config.toml
encoder_arch = "vit"
model = "contrastive image-text model"
dataset = "photos of plants and fungi (iNaturalist)"
train_examples = 90422
image_size = 32
crop_scale_min = 1
horizontal_flip = true
translate = 0.06
cutout = 0.25
tokenizer = "word"
vocab_size = 1482
loss = "sigmoid"
embed_dim = 256
encoder_norm = "layernorm"
encoder_norm_position = "post"
encoder_activation = "squared_relu"
encoder_mlp_ratio = 2
encoder_head_dim = 32
encoder_fused_qkv = false
encoder_bias = "qkv"
encoder_qk_norm = false
encoder_parallel_block = false
encoder_inner_norm = false
encoder_moe = "top_k"
encoder_kv_group_size = 2
encoder_num_experts = 16
encoder_moe_every = 2
encoder_expert_mlp_ratio = 0.25
encoder_experts_per_token = 2
encoder_shared_expert = false
encoder_patch_size = [4, 4]
encoder_conv_stem = true
encoder_layers = 8
encoder_width = 256
encoder_positions = "learned"
encoder_pooling = "class_token"
text_encoder_causal = true
text_encoder_width = 128
text_encoder_layers = 12
text_encoder_norm = "layernorm"
text_encoder_norm_position = "pre"
text_encoder_activation = "gelu"
text_encoder_mlp_ratio = 4
text_encoder_head_dim = 48
text_encoder_fused_qkv = true
text_encoder_bias = "all"
text_encoder_qk_norm = false
text_encoder_parallel_block = false
text_encoder_dropout = 0.1
text_encoder_inner_norm = false
text_encoder_positions = "learned"
residual_init = "zero_last"
optimizer = "adamw"
learning_rate = 0.0011
beta1 = 0.9
beta2 = 0.999
eps = 1e-06
max_grad_norm = 3.0
ema_decay = 0.99
max_steps = 3900
batch_size = 512
epochs = 22.1
lr_schedule = "constant"
warmup_steps = 190
weight_decay = 0.3
Rows from block 3 of the image encoder of a small contrastive image-text model, named by matrix and row number. Rows with one number within an expert belong to one neuron, the router's apart. Each number is 50 + 10 x the weight over its row's rms, rounded and kept within 0 to 99. All counts start at 0. After the name is the row's rms in percent of the matrix's.
Before each expert's rows are labels from the 100 images, of 14848, where the router gives the expert most weight on average: "patch colour" is the nearest of a few named colours to the mean colour under the peak. Only what is clearly more common there than usual is listed. The data: photos of plants and fungi (iNaturalist). In brackets: how many of the 100, against the usual share in percent.
# router: router (encoder.blocks.3.mlp.router.weight, 16x256), inputs 192-255
# up: expert up (encoder.blocks.3.mlp.up, 16x64x256), inputs 192-255
# down: expert down (encoder.blocks.3.mlp.down, 16x256x64, transposed), outputs 192-255

# expert 14
patch colour: black (25 vs 3.5)
router.14 121:52 30 45 47 51 77 49 59 57 37 59 51 54 57 55 40 53 67 63 39 55 67 49 46 47 48 41 24 52 45 53 67 54 41 47 53 43 51 37 59 36 26 47 61 68 45 54 33 38 55 63 27 44 46 50 43 48 46 67 54 57 45 60 42
up.0 120:41 52 48 52 62 58 53 58 52 54 70 45 46 37 52 74 63 60 70 54 52 58 35 52 56 49 47 36 43 73 47 59 29 58 50 35 51 59 63 37 54 63 54 41 53 45 41 52 68 52 50 45 54 48 51 60 37 63 65 59 42 59 37 45
down.0 106:54 43 53 71 53 59 51 51 55 66 78 56 65 41 46 62 53 60 40 36 85 58 54 46 61 61 52 52 42 50 48 36 45 53 53 28 49 50 53 51 56 44 44 54 52 40 49 66 65 47 37 30 38 58 53 46 61 54 43 45 35 50 38 41
up.1 125:40 55 45 44 56 60 30 38 37 49 36 42 63 58 30 58 39 43 29 52 34 57 68 51 64 58 63 35 41 43 56 67 49 37 49 44 60 72 48 56 43 46 55 50 51 40 53 53 48 51 53 41 44 55 36 49 52 55 42 55 31 48 40 52
down.1 122:45 52 51 37 48 26 58 57 38 56 57 37 52 48 56 58 50 49 41 36 45 40 43 62 26 55 54 44 39 40 40 49 31 58 38 43 48 44 68 46 37 59 66 47 69 74 71 50 28 62 58 60 59 64 49 51 42 50 47 57 61 62 41 42
up.2 058:43 63 57 42 55 64 44 28 54 50 47 71 42 67 40 47 46 44 46 50 51 54 52 38 59 62 46 52 49 52 53 68 50 54 45 55 64 36 43 54 65 61 47 38 53 47 50 52 61 56 55 43 51 41 52 65 49 49 39 48 60 61 51 61
down.2 077:63 48 64 55 38 56 64 65 52 43 49 59 54 38 54 55 40 48 55 56 52 55 32 74 47 56 52 46 47 62 68 41 52 68 68 40 31 64 51 41 53 66 62 40 48 38 49 47 48 43 47 59 28 45 35 29 46 50 49 40 48 50 66 37
up.3 045:48 61 52 42 49 43 42 45 38 56 40 53 61 51 29 60 34 42 42 69 49 45 63 57 54 47 59 76 36 33 47 44 59 52 54 42 34 52 48 47 53 67 53 55 51 23 53 40 64 56 50 58 48 58 34 73 56 40 64 53 55 48 47 52
down.3 064:48 56 63 49 42 47 60 52 52 48 51 46 50 52 67 48 54 43 62 33 45 64 60 57 55 46 33 60 41 56 50 47 64 42 47 64 49 58 58 53 52 43 39 34 37 55 74 60 43 47 31 60 41 50 40 47 47 45 27 48 65 31 30 56
up.4 055:58 71 45 52 45 49 56 47 62 52 45 38 53 52 36 60 52 45 55 65 50 43 62 51 59 46 49 50 48 36 54 46 56 63 42 52 44 59 37 57 56 74 55 47 48 52 56 49 70 56 52 46 64 39 34 67 43 57 35 44 51 45 60 48
down.4 076:46 51 40 65 46 59 58 58 59 55 52 29 52 52 42 49 54 53 55 53 53 60 39 49 45 50 67 72 58 51 38 52 48 56 63 49 62 50 53 43 48 59 31 53 61 54 43 33 49 44 52 34 57 36 62 63 34 54 47 51 42 58 35 72
up.5 050:29 68 50 50 54 58 75 52 47 56 52 53 55 50 43 42 57 55 58 52 49 50 54 52 40 49 52 63 46 52 53 47 47 47 56 57 72 43 57 58 46 55 57 42 57 65 39 63 47 45 53 49 32 52 64 64 54 54 41 43 48 55 20 42
down.5 068:44 47 60 31 68 54 45 51 55 47 58 52 23 50 46 43 59 54 50 39 43 44 52 38 34 31 58 41 55 43 45 44 43 59 33 58 36 53 38 34 51 56 63 52 50 36 56 58 60 73 61 51 58 50 30 47 49 51 41 37 55 50 66 56
up.6 219:46 51 46 53 37 58 62 56 44 53 54 62 64 46 65 39 52 56 55 57 60 35 67 38 52 64 49 61 52 56 37 44 57 70 42 66 72 41 53 54 62 57 56 47 50 49 52 60 53 42 41 41 50 45 38 49 44 44 60 52 56 50 43 50
down.6 178:52 51 41 62 48 67 48 43 35 53 44 53 66 54 57 52 49 73 59 48 54 44 63 50 51 52 53 37 47 52 68 54 44 62 50 55 52 45 30 70 29 44 60 58 60 57 59 55 48 35 42 48 49 51 42 53 67 39 45 46 62 35 60 40
up.7 049:35 48 51 58 58 58 61 33 39 41 55 63 44 68 54 40 47 41 57 64 47 45 42 56 46 55 47 46 50 59 65 44 26 56 52 34 51 42 51 37 56 51 40 55 43 59 39 55 58 29 45 43 48 48 45 81 43 62 54 54 71 35 64 49
down.7 070:44 42 26 40 47 53 46 44 61 49 49 55 63 25 48 55 43 52 63 31 42 47 49 41 47 49 31 50 51 53 50 55 50 46 46 52 48 55 55 49 59 41 37 35 45 55 53 34 54 54 51 49 67 44 59 56 44 63 37 53 43 32 34 14
up.8 050:57 58 55 54 67 45 56 53 54 53 70 47 36 62 59 62 36 44 43 54 25 46 53 53 67 54 52 38 43 52 60 43 58 43 69 37 45 45 51 55 53 64 60 55 56 52 67 80 62 28 64 57 54 33 62 50 48 40 50 52 41 54 32 38
down.8 071:58 61 39 46 42 62 42 69 53 62 37 36 14 50 61 47 51 64 46 49 40 43 53 46 64 37 49 42 48 43 46 39 42 52 35 57 44 67 51 53 27 49 58 37 54 57 65 55 44 35 45 78 53 51 67 64 64 54 47 64 51 65 57 48

# expert 2
patch colour: grey (84 vs 49)
router.2 101:44 53 63 54 42 43 70 50 55 69 52 29 37 39 48 39 51 51 43 49 63 45 49 37 42 49 58 44 42 46 40 39 61 49 47 56 50 46 58 38 41 57 59 28 53 49 36 47 46 63 47 43 67 42 64 43 53 63 48 63 69 57 58 46
up.0 221:36 34 52 54 49 48 64 66 59 71 49 36 32 52 69 47 56 66 47 40 42 47 66 36 65 50 44 65 37 45 47 39 67 47 50 48 37 54 65 37 59 54 48 37 56 41 43 54 59 47 47 55 65 64 64 44 48 52 29 51 52 48 61 52
down.0 173:61 54 61 55 51 45 42 44 43 38 54 48 44 31 57 47 45 29 57 45 67 38 44 33 45 46 71 46 49 50 41 47 34 58 52 44 51 52 49 50 41 32 49 54 55 54 57 40 48 32 30 40 57 48 53 34 49 58 49 64 44 50 53 49
up.1 082:41 39 60 60 66 64 51 52 51 57 62 52 49 47 45 55 61 53 34 73 64 40 48 46 55 53 65 54 38 50 31 43 56 41 51 49 69 46 47 31 44 57 71 51 66 46 43 54 65 49 49 60 52 63 30 40 61 43 46 44 41 60 56 57
down.1 085:46 54 32 39 49 59 53 50 52 51 33 53 28 44 59 53 33 32 64 63 29 53 51 28 50 71 61 50 58 50 53 55 50 58 57 42 43 47 32 46 50 48 59 56 67 53 56 40 39 43 55 57 44 39 56 51 58 40 44 52 47 51 32 48
up.2 057:47 55 48 54 59 66 48 38 52 41 51 64 58 70 44 67 50 48 49 50 49 35 65 51 37 57 38 28 36 45 71 55 55 54 64 43 42 58 49 37 55 30 53 37 52 56 42 59 50 48 52 63 48 51 48 74 60 46 49 61 43 41 49 38
down.2 079:60 70 54 46 54 40 51 57 61 58 46 55 40 52 53 43 53 47 50 52 42 49 61 28 56 48 46 39 69 49 51 57 56 60 51 58 34 56 61 44 57 49 55 50 53 49 66 47 46 36 49 61 43 39 45 62 33 48 62 62 51 63 40 55
up.3 091:49 60 44 24 54 67 55 55 56 51 54 47 52 46 50 43 48 46 53 67 41 64 61 52 48 55 32 52 55 45 61 62 44 46 54 58 57 75 26 59 51 56 59 51 30 38 52 64 55 49 39 37 43 52 36 69 58 31 41 35 46 43 47 67
down.3 101:43 53 54 46 60 64 43 42 33 57 51 41 41 39 56 17 69 37 43 43 66 49 48 39 59 65 64 55 68 37 47 43 43 23 47 55 56 50 66 52 43 38 62 73 60 49 49 47 49 51 74 63 37 57 59 37 25 49 54 45 69 55 55 60
up.4 081:60 42 70 59 50 57 57 46 62 52 47 62 69 61 51 59 51 34 63 67 57 47 53 51 61 58 49 41 55 38 54 41 37 65 48 50 55 57 50 60 55 70 48 53 42 45 58 39 54 42 60 25 53 47 35 58 39 47 39 39 57 50 39 43
down.4 091:62 58 64 37 49 30 31 48 41 49 60 48 67 39 22 44 46 65 46 45 52 44 83 49 65 43 35 53 55 53 53 34 62 46 57 59 55 41 51 52 42 54 57 50 43 43 52 39 60 37 73 63 55 49 57 43 49 73 46 53 54 37 56 50
up.5 061:36 44 48 23 41 54 50 51 60 52 47 58 45 50 60 58 54 53 56 69 45 57 49 51 61 66 43 51 49 54 55 46 41 49 45 39 60 60 48 40 67 46 20 74 34 48 49 43 51 44 54 50 48 62 53 55 58 52 58 59 61 51 44 66
down.5 082:54 48 51 45 59 49 62 55 54 72 51 47 56 26 34 50 48 75 48 49 55 58 62 38 76 45 56 50 62 60 50 53 54 62 39 58 54 80 53 47 59 55 43 53 56 47 77 38 45 46 45 49 72 59 57 46 42 36 62 40 59 57 57 51
up.6 062:70 65 50 41 50 58 49 59 55 82 71 43 52 49 52 28 47 49 68 52 58 34 61 67 56 49 54 51 32 44 43 55 30 54 55 30 55 50 75 48 58 54 32 40 44 42 52 57 68 61 45 47 44 40 42 51 60 35 61 61 41 52 51 26
down.6 088:61 47 47 48 43 30 55 37 40 51 55 35 53 44 62 37 54 58 39 57 64 63 46 64 34 35 59 42 45 39 52 55 43 37 25 40 50 42 54 40 55 47 39 36 64 47 48 43 49 35 58 30 62 55 66 61 64 44 56 31 43 47 60 40
up.7 114:41 61 49 37 53 55 58 53 44 40 37 58 60 59 46 61 51 63 51 60 32 60 35 62 61 44 47 55 52 37 49 51 49 40 52 44 47 52 46 54 53 61 43 67 41 49 55 55 63 43 59 64 43 59 42 67 34 47 44 39 48 37 51 42
down.7 107:52 50 37 43 36 50 57 40 44 53 55 54 38 36 69 58 48 58 46 45 54 52 74 37 46 50 52 43 46 40 47 47 51 54 58 57 58 44 62 56 54 52 42 52 79 44 44 19 51 57 35 49 73 50 55 46 59 63 44 48 64 61 42 55
up.8 064:44 66 42 40 51 52 42 50 50 54 63 49 66 48 35 66 62 46 48 52 38 49 37 52 47 62 46 41 44 61 37 58 45 62 70 38 55 44 44 50 75 53 32 65 46 47 46 49 55 42 54 51 57 47 36 52 40 62 51 38 56 50 55 40
down.8 081:32 46 52 39 39 42 52 44 48 68 40 41 43 31 58 59 29 51 83 64 43 53 59 32 45 49 50 43 45 44 57 41 45 48 28 53 45 54 41 44 59 69 38 46 62 52 59 47 65 56 65 56 63 43 41 54 42 59 40 48 45 38 48 43

# expert 12
patch colour: pink (40 vs 3.7)
router.12 118:42 62 36 57 57 42 47 48 31 45 49 46 27 46 66 32 56 41 42 48 57 51 54 53 47 59 57 53 47 48 67 73 67 43 46 47 41 38 50 64 41 41 46 58 41 56 42 51 59 31 38 61 54 51 58 75 57 48 59 60 56 65 41 47
up.0 084:46 67 58 38 70 65 64 62 55 37 47 59 56 56 39 51 57 48 45 61 55 62 57 54 47 50 36 52 64 50 51 50 52 39 57 40 63 52 51 40 60 67 33 44 38 32 57 39 50 53 47 59 44 65 38 47 35 70 48 35 61 50 46 57
down.0 085:68 40 36 48 47 63 48 55 61 65 55 43 45 53 57 48 39 36 50 52 42 45 39 54 34 40 32 53 54 61 55 38 53 46 52 45 50 48 57 57 48 37 43 49 58 64 34 48 50 36 39 66 68 56 57 31 49 51 46 47 64 50 43 39
up.1 059:61 46 56 32 58 78 45 47 62 55 55 35 36 55 30 63 29 60 49 63 59 29 58 53 41 43 42 49 46 49 55 54 60 49 63 49 58 35 44 54 65 69 51 52 45 43 54 54 56 60 51 44 69 58 26 52 73 52 55 48 65 36 68 70
down.1 070:37 44 35 39 46 51 53 39 64 42 59 46 60 42 44 51 65 39 43 43 59 50 45 36 56 53 62 41 52 42 58 56 57 57 53 40 48 29 59 43 57 43 55 53 48 42 52 45 48 50 47 48 42 51 68 24 48 55 76 52 37 33 35 41
up.2 054:44 59 59 57 56 57 59 52 49 34 60 72 62 56 39 53 48 45 57 56 34 56 38 58 49 54 37 63 45 52 52 53 54 49 59 54 56 82 56 53 60 65 40 38 52 57 53 54 61 51 40 68 34 50 32 51 55 44 56 63 68 39 62 51
down.2 075:49 49 43 48 55 55 47 52 40 42 34 58 55 49 46 55 59 62 55 56 43 59 63 38 37 41 55 45 45 52 39 37 52 32 52 36 42 84 36 47 53 39 67 54 37 55 49 38 47 46 60 55 55 62 41 49 50 53 49 42 46 56 51 52
up.3 063:46 44 56 46 47 53 75 65 55 58 32 36 45 50 40 46 45 47 60 40 63 59 39 62 44 47 45 64 45 32 42 66 49 34 28 63 46 53 42 43 40 68 63 48 57 55 42 30 71 54 55 50 52 48 49 61 56 43 60 48 59 38 59 41
down.3 077:52 41 42 57 33 41 37 48 46 47 46 39 46 42 60 50 60 30 50 50 59 45 30 42 51 38 51 65 66 34 41 40 53 53 51 48 54 64 51 46 33 51 53 57 44 49 66 44 58 38 61 58 40 62 50 49 62 79 37 43 56 47 41 48
up.4 077:44 55 63 61 44 53 55 42 58 48 38 54 50 60 51 77 46 61 49 57 56 73 63 65 62 43 30 51 52 55 41 49 58 47 41 56 47 47 62 49 75 56 46 45 54 47 58 49 58 58 38 37 59 56 30 65 31 54 55 38 60 54 74 35
down.4 083:69 60 50 57 44 50 55 63 54 44 44 45 46 44 54 56 38 39 36 58 64 44 59 43 55 47 63 28 55 48 41 57 72 54 61 59 50 62 51 49 44 56 40 71 37 50 51 45 55 75 59 48 51 59 43 63 47 35 47 38 54 39 58 44
up.5 090:57 62 38 53 63 72 46 44 51 67 54 54 69 27 28 77 40 53 68 50 46 60 59 57 54 50 44 30 50 52 55 44 30 42 56 46 57 75 53 51 63 51 55 42 17 40 69 71 61 63 42 42 61 60 42 44 57 51 47 52 55 52 43 54
down.5 096:59 42 57 51 35 71 60 43 60 27 35 60 44 53 60 38 41 71 57 36 58 54 64 61 44 64 39 38 55 53 53 68 55 53 51 70 51 33 46 61 33 56 47 56 52 66 42 50 18 48 63 57 51 58 55 40 30 59 34 48 68 33 45 60
up.6 241:35 50 44 60 51 59 31 50 55 40 42 53 57 49 26 59 39 46 49 73 60 55 59 53 53 56 59 48 58 31 48 50 57 43 56 51 58 55 54 53 49 50 48 66 40 41 62 44 47 52 41 51 55 44 45 58 62 38 72 41 51 47 61 32
down.6 210:67 31 37 57 55 46 47 71 69 42 64 56 54 64 41 47 59 30 49 50 57 41 61 49 57 50 37 65 39 42 50 57 49 33 60 39 56 39 53 60 56 41 52 47 65 80 60 59 47 34 41 58 54 59 44 44 75 51 53 61 58 61 48 47
up.7 062:51 58 38 33 48 48 45 40 77 29 42 49 58 47 29 41 54 58 57 61 52 24 45 57 56 40 56 42 61 49 50 45 61 57 55 76 70 57 28 55 65 58 60 51 44 59 52 49 59 51 44 53 37 35 38 62 53 64 62 40 62 38 52 60
down.7 079:67 43 39 39 48 54 54 58 49 58 73 62 40 45 37 57 59 61 38 43 47 62 51 49 56 45 58 46 51 53 34 44 38 44 57 46 36 72 51 45 36 41 46 39 45 48 49 45 42 43 81 50 43 43 32 50 66 59 58 26 58 47 39 48
up.8 117:50 45 62 33 49 66 54 54 68 63 60 53 46 53 45 58 51 58 62 57 44 49 66 51 51 46 52 54 49 60 50 68 53 65 55 47 45 48 47 43 60 53 49 38 55 38 56 54 48 48 43 53 48 58 31 48 54 57 56 51 55 47 49 28
down.8 129:34 31 46 42 44 66 61 58 51 69 51 48 40 62 49 62 74 59 45 54 21 64 36 54 41 30 54 45 48 46 54 50 36 59 62 48 65 57 42 68 49 43 41 51 52 51 53 50 50 57 47 43 31 51 41 56 51 40 47 53 40 50 62 41

# expert 0
patch colour: green (29 vs 6.1)
router.0 084:66 45 54 51 71 37 36 44 66 60 43 46 55 55 48 42 37 42 47 36 57 53 54 37 48 57 56 44 52 39 62 61 68 56 73 49 63 51 41 54 38 42 77 45 53 53 50 66 56 54 38 38 58 48 60 45 45 40 63 47 45 47 59 45
up.0 079:32 48 60 53 60 58 57 41 59 69 45 54 32 62 48 54 75 44 43 57 56 46 47 48 57 64 45 30 61 49 26 45 45 65 51 45 64 69 54 41 57 63 34 48 43 50 37 55 56 28 31 51 54 50 43 75 46 68 51 56 67 39 45 31
down.0 081:51 38 50 35 62 48 47 51 56 55 55 67 47 40 43 66 48 55 58 47 39 57 54 38 51 57 25 49 47 39 43 55 33 70 37 52 63 49 26 63 54 71 50 48 48 54 50 56 42 62 38 58 59 79 52 50 58 41 65 34 51 58 56 58
up.1 127:54 52 48 25 39 69 54 59 57 46 37 50 41 65 53 61 38 61 57 62 59 48 74 30 57 53 45 70 59 40 29 65 38 35 52 55 65 55 65 74 50 74 41 41 63 45 54 45 55 58 61 49 53 40 40 60 55 52 37 48 51 53 30 49
down.1 133:38 38 51 57 43 47 42 70 56 61 55 56 72 51 36 50 58 64 63 46 39 67 41 53 43 40 49 50 51 31 54 50 57 48 64 33 65 48 52 54 32 39 45 40 66 42 66 59 59 47 38 38 41 61 57 53 33 55 62 70 44 42 52 39
up.2 066:47 48 61 51 56 75 63 57 60 57 55 41 65 70 55 52 48 43 53 46 41 52 41 39 43 59 53 42 36 44 47 55 30 41 50 56 58 51 46 45 49 56 47 39 54 58 39 63 61 47 50 44 55 47 38 50 51 65 42 38 50 40 39 63
down.2 086:42 57 39 53 48 69 54 31 67 46 44 35 54 57 64 47 57 54 60 32 46 63 47 39 56 54 38 58 32 65 49 27 47 42 66 64 39 57 41 64 39 45 56 51 41 37 50 30 38 54 32 61 52 52 43 63 51 54 51 48 46 57 61 43
up.3 152:39 63 65 41 42 61 60 57 67 59 38 50 39 32 48 46 46 48 50 71 38 48 61 61 51 33 47 53 54 43 51 52 66 43 40 38 38 76 52 41 56 62 57 43 27 59 58 41 65 53 70 51 62 49 54 51 67 65 55 46 51 67 58 44
down.3 121:56 72 46 58 47 81 64 50 36 40 39 36 51 56 62 31 63 48 53 64 55 40 29 72 47 47 57 64 42 51 56 53 45 60 43 58 51 55 54 56 50 42 46 48 42 50 32 53 58 44 54 50 62 65 60 42 57 35 50 41 48 45 48 45
up.4 067:30 62 57 63 51 60 50 53 49 60 38 49 44 50 37 53 41 44 46 56 46 47 42 48 55 54 37 50 42 55 63 51 41 59 53 64 59 56 50 68 53 62 46 41 41 51 37 60 67 61 38 52 37 51 48 77 44 46 42 50 40 39 52 47
down.4 080:59 46 52 44 44 44 62 46 26 48 42 65 55 34 42 41 57 56 41 57 58 34 63 47 63 62 54 67 64 42 51 33 36 53 51 49 61 51 43 43 52 60 44 52 64 34 61 41 53 54 56 46 59 62 25 59 41 62 62 47 45 40 62 60
up.5 140:47 52 47 37 50 60 49 37 42 58 54 61 54 48 41 51 58 31 58 55 64 47 50 34 49 66 31 51 46 40 43 50 80 35 47 51 43 45 47 64 67 67 56 30 33 57 37 50 52 29 67 41 46 56 42 53 53 63 49 36 59 45 54 47
down.5 121:38 49 70 54 63 51 67 64 72 54 56 55 66 51 41 49 51 62 65 43 42 51 36 63 32 45 48 42 47 46 43 46 43 54 55 40 57 67 47 29 67 48 44 50 58 48 56 53 31 52 45 61 51 48 40 34 35 54 61 66 42 48 55 61
up.6 066:45 46 52 47 33 60 75 55 47 54 40 42 42 58 45 57 91 42 56 48 63 46 54 45 69 54 43 66 60 34 44 51 45 60 44 65 49 56 42 58 48 48 50 33 47 42 59 51 44 38 53 56 72 53 43 64 61 61 48 41 58 55 51 56
down.6 088:43 53 26 44 73 60 61 36 35 45 43 44 47 27 44 48 44 50 29 62 48 47 50 44 35 55 47 51 50 43 52 52 42 36 34 55 46 45 64 28 45 40 49 41 37 55 55 51 62 46 40 36 48 49 51 27 45 69 53 60 44 52 47 41
up.7 069:36 54 39 45 43 59 53 52 57 68 44 41 55 44 65 57 60 54 42 52 54 47 51 54 38 55 46 61 43 39 68 61 51 71 46 27 37 55 60 46 65 53 53 50 40 41 40 50 57 41 47 41 52 42 33 55 66 49 60 47 53 45 58 31
down.7 082:51 45 21 46 38 44 61 46 44 67 42 50 65 46 56 52 58 52 17 50 53 57 63 57 55 49 43 54 49 32 43 39 47 49 42 37 36 49 45 44 47 51 42 62 46 68 58 60 34 47 61 45 49 50 44 43 43 45 38 56 40 49 46 49
up.8 053:59 52 41 54 67 62 48 67 55 63 55 64 49 58 48 62 53 59 59 56 48 46 47 44 62 32 55 60 56 55 63 46 31 32 61 48 49 66 61 63 62 44 46 48 49 44 51 39 73 51 54 56 49 47 35 64 65 70 46 54 46 53 51 52
down.8 084:55 62 46 55 44 57 50 47 40 50 35 31 51 62 20 51 38 68 45 45 36 43 46 40 42 46 44 68 55 47 54 60 41 47 47 63 55 57 49 47 44 44 49 58 67 44 66 50 62 49 53 68 53 54 54 53 53 63 65 56 41 25 67 61

# expert 15
patch colour: green (44 vs 6.1)
router.15 089:60 62 56 48 56 45 53 49 53 63 42 53 48 50 43 60 45 52 42 54 50 58 48 40 61 54 67 60 44 45 56 54 48 40 57 56 34 50 65 42 35 43 49 54 63 53 67 44 41 68 52 50 46 42 51 43 32 60 44 55 54 46 48 45
up.0 066:63 39 67 49 43 53 52 60 49 62 50 61 52 59 48 60 45 53 55 52 39 41 40 55 42 43 52 40 40 65 43 56 48 56 46 47 62 59 54 49 61 58 42 50 25 48 36 45 53 50 50 68 55 54 41 60 63 56 42 66 61 53 46 75
down.0 084:57 48 46 48 50 68 39 53 47 44 60 63 41 59 53 41 50 60 57 28 37 44 57 44 32 48 60 51 33 39 62 48 56 31 55 55 38 49 25 54 55 55 55 43 59 32 37 46 72 51 47 42 69 60 45 47 57 49 57 53 31 52 57 44
up.1 065:39 45 49 43 57 53 54 59 67 49 31 61 59 38 57 63 57 62 48 66 30 65 37 38 46 46 40 53 60 57 59 39 36 43 50 46 56 56 55 67 46 53 63 62 35 56 43 45 51 28 38 49 42 46 34 66 58 57 57 37 48 32 40 66
down.1 088:42 45 56 55 56 53 45 48 41 50 41 54 40 60 46 68 63 55 41 42 58 46 50 38 37 52 46 43 45 30 45 46 37 49 39 62 54 53 43 51 49 52 52 45 39 62 49 38 29 50 62 50 50 46 52 54 43 38 56 57 40 47 41 41
up.2 064:47 45 49 48 60 66 57 49 42 31 47 52 50 57 49 53 35 52 36 66 67 47 46 49 31 42 45 50 50 43 37 66 30 42 56 44 70 65 35 59 52 69 47 42 51 47 26 50 53 47 44 48 56 62 50 51 61 39 48 53 67 32 58 38
down.2 081:53 48 48 51 67 65 57 44 66 51 56 48 59 48 53 64 43 48 43 50 36 53 49 60 50 37 54 46 46 51 62 50 68 56 37 40 62 74 55 23 57 42 31 52 52 48 57 55 32 46 54 45 35 46 43 43 60 61 53 48 47 67 62 53
up.3 066:46 39 66 57 66 50 52 59 69 48 44 56 44 56 51 48 51 50 46 54 62 50 49 59 56 39 45 56 55 58 44 45 51 38 47 47 37 47 54 62 55 54 53 45 45 46 48 37 51 50 28 58 70 26 36 63 54 44 41 52 38 53 52 39
down.3 088:60 58 63 48 63 62 56 68 45 54 39 57 63 41 60 57 44 40 46 73 37 65 60 24 41 43 63 52 55 47 47 31 55 58 55 56 42 54 47 56 46 45 53 49 67 68 48 46 52 47 71 43 43 45 48 44 56 43 59 59 59 44 48 52
up.4 070:49 32 48 43 51 62 55 54 36 52 50 47 47 60 45 56 42 65 43 66 34 61 37 63 48 49 53 55 42 51 52 62 42 39 53 52 41 56 49 58 59 59 35 47 62 32 53 54 63 55 57 40 57 56 39 58 59 58 37 47 58 46 44 56
down.4 089:53 37 60 54 34 49 44 58 48 46 54 42 46 59 59 63 43 49 29 53 38 66 47 45 60 49 58 63 63 37 47 50 68 49 66 48 71 49 39 51 52 41 49 49 53 30 36 35 62 52 43 42 51 76 48 41 31 65 48 54 41 58 56 73
up.5 065:30 52 46 54 51 55 42 43 49 53 50 55 37 43 53 61 42 52 51 69 43 47 44 39 69 53 40 52 46 48 43 51 40 55 38 43 49 50 39 59 78 46 32 56 54 55 35 70 70 56 48 56 43 69 45 67 49 59 59 53 48 48 52 43
down.5 090:28 64 56 34 62 55 57 54 45 43 45 63 45 47 62 54 52 40 52 61 43 45 63 54 70 50 54 57 46 68 50 49 30 66 36 54 43 32 44 46 37 48 37 48 62 57 62 44 55 58 67 48 54 51 63 56 34 55 46 51 48 44 68 30
up.6 112:35 38 50 49 51 61 59 49 67 32 35 54 45 56 48 47 41 60 42 50 47 61 60 54 37 64 38 49 59 57 54 50 37 45 62 53 74 71 28 58 55 48 42 60 47 61 61 71 57 40 52 45 22 41 51 64 65 31 54 40 42 50 44 30
down.6 102:54 42 34 63 50 52 49 40 57 55 50 63 58 52 53 48 69 49 56 49 39 48 40 57 57 50 37 63 69 65 57 57 32 52 39 43 63 55 45 46 42 58 34 43 51 51 51 54 68 30 40 14 48 41 42 65 60 62 68 59 45 34 50 52
up.7 075:37 12 56 51 59 72 52 52 63 41 46 55 54 50 52 40 46 67 68 61 59 36 45 60 47 54 43 44 52 33 50 46 46 42 49 43 40 61 52 57 62 84 42 35 43 35 41 54 55 44 34 59 62 36 69 58 46 43 55 55 71 42 48 60
down.7 095:61 56 60 62 30 39 62 50 48 46 46 47 59 56 50 52 61 50 45 43 43 53 54 53 65 44 45 54 35 56 52 60 44 68 38 43 61 40 58 63 54 52 51 49 50 51 51 40 52 54 72 51 52 61 65 61 38 55 38 33 55 51 43 67
up.8 064:46 64 57 44 40 48 52 46 40 56 52 45 65 66 47 60 45 58 53 60 53 47 56 44 44 52 29 42 39 60 52 52 39 46 52 52 52 63 46 47 56 67 30 40 44 38 60 44 58 39 22 60 56 49 63 51 51 66 37 30 51 41 41 48
down.8 086:73 45 49 49 43 52 36 50 61 59 47 73 57 54 52 48 53 44 52 48 42 32 52 33 61 41 53 59 61 67 42 49 64 37 59 54 60 42 31 52 44 61 55 45 51 55 57 40 41 61 40 40 63 45 40 49 43 39 36 44 51 56 53 45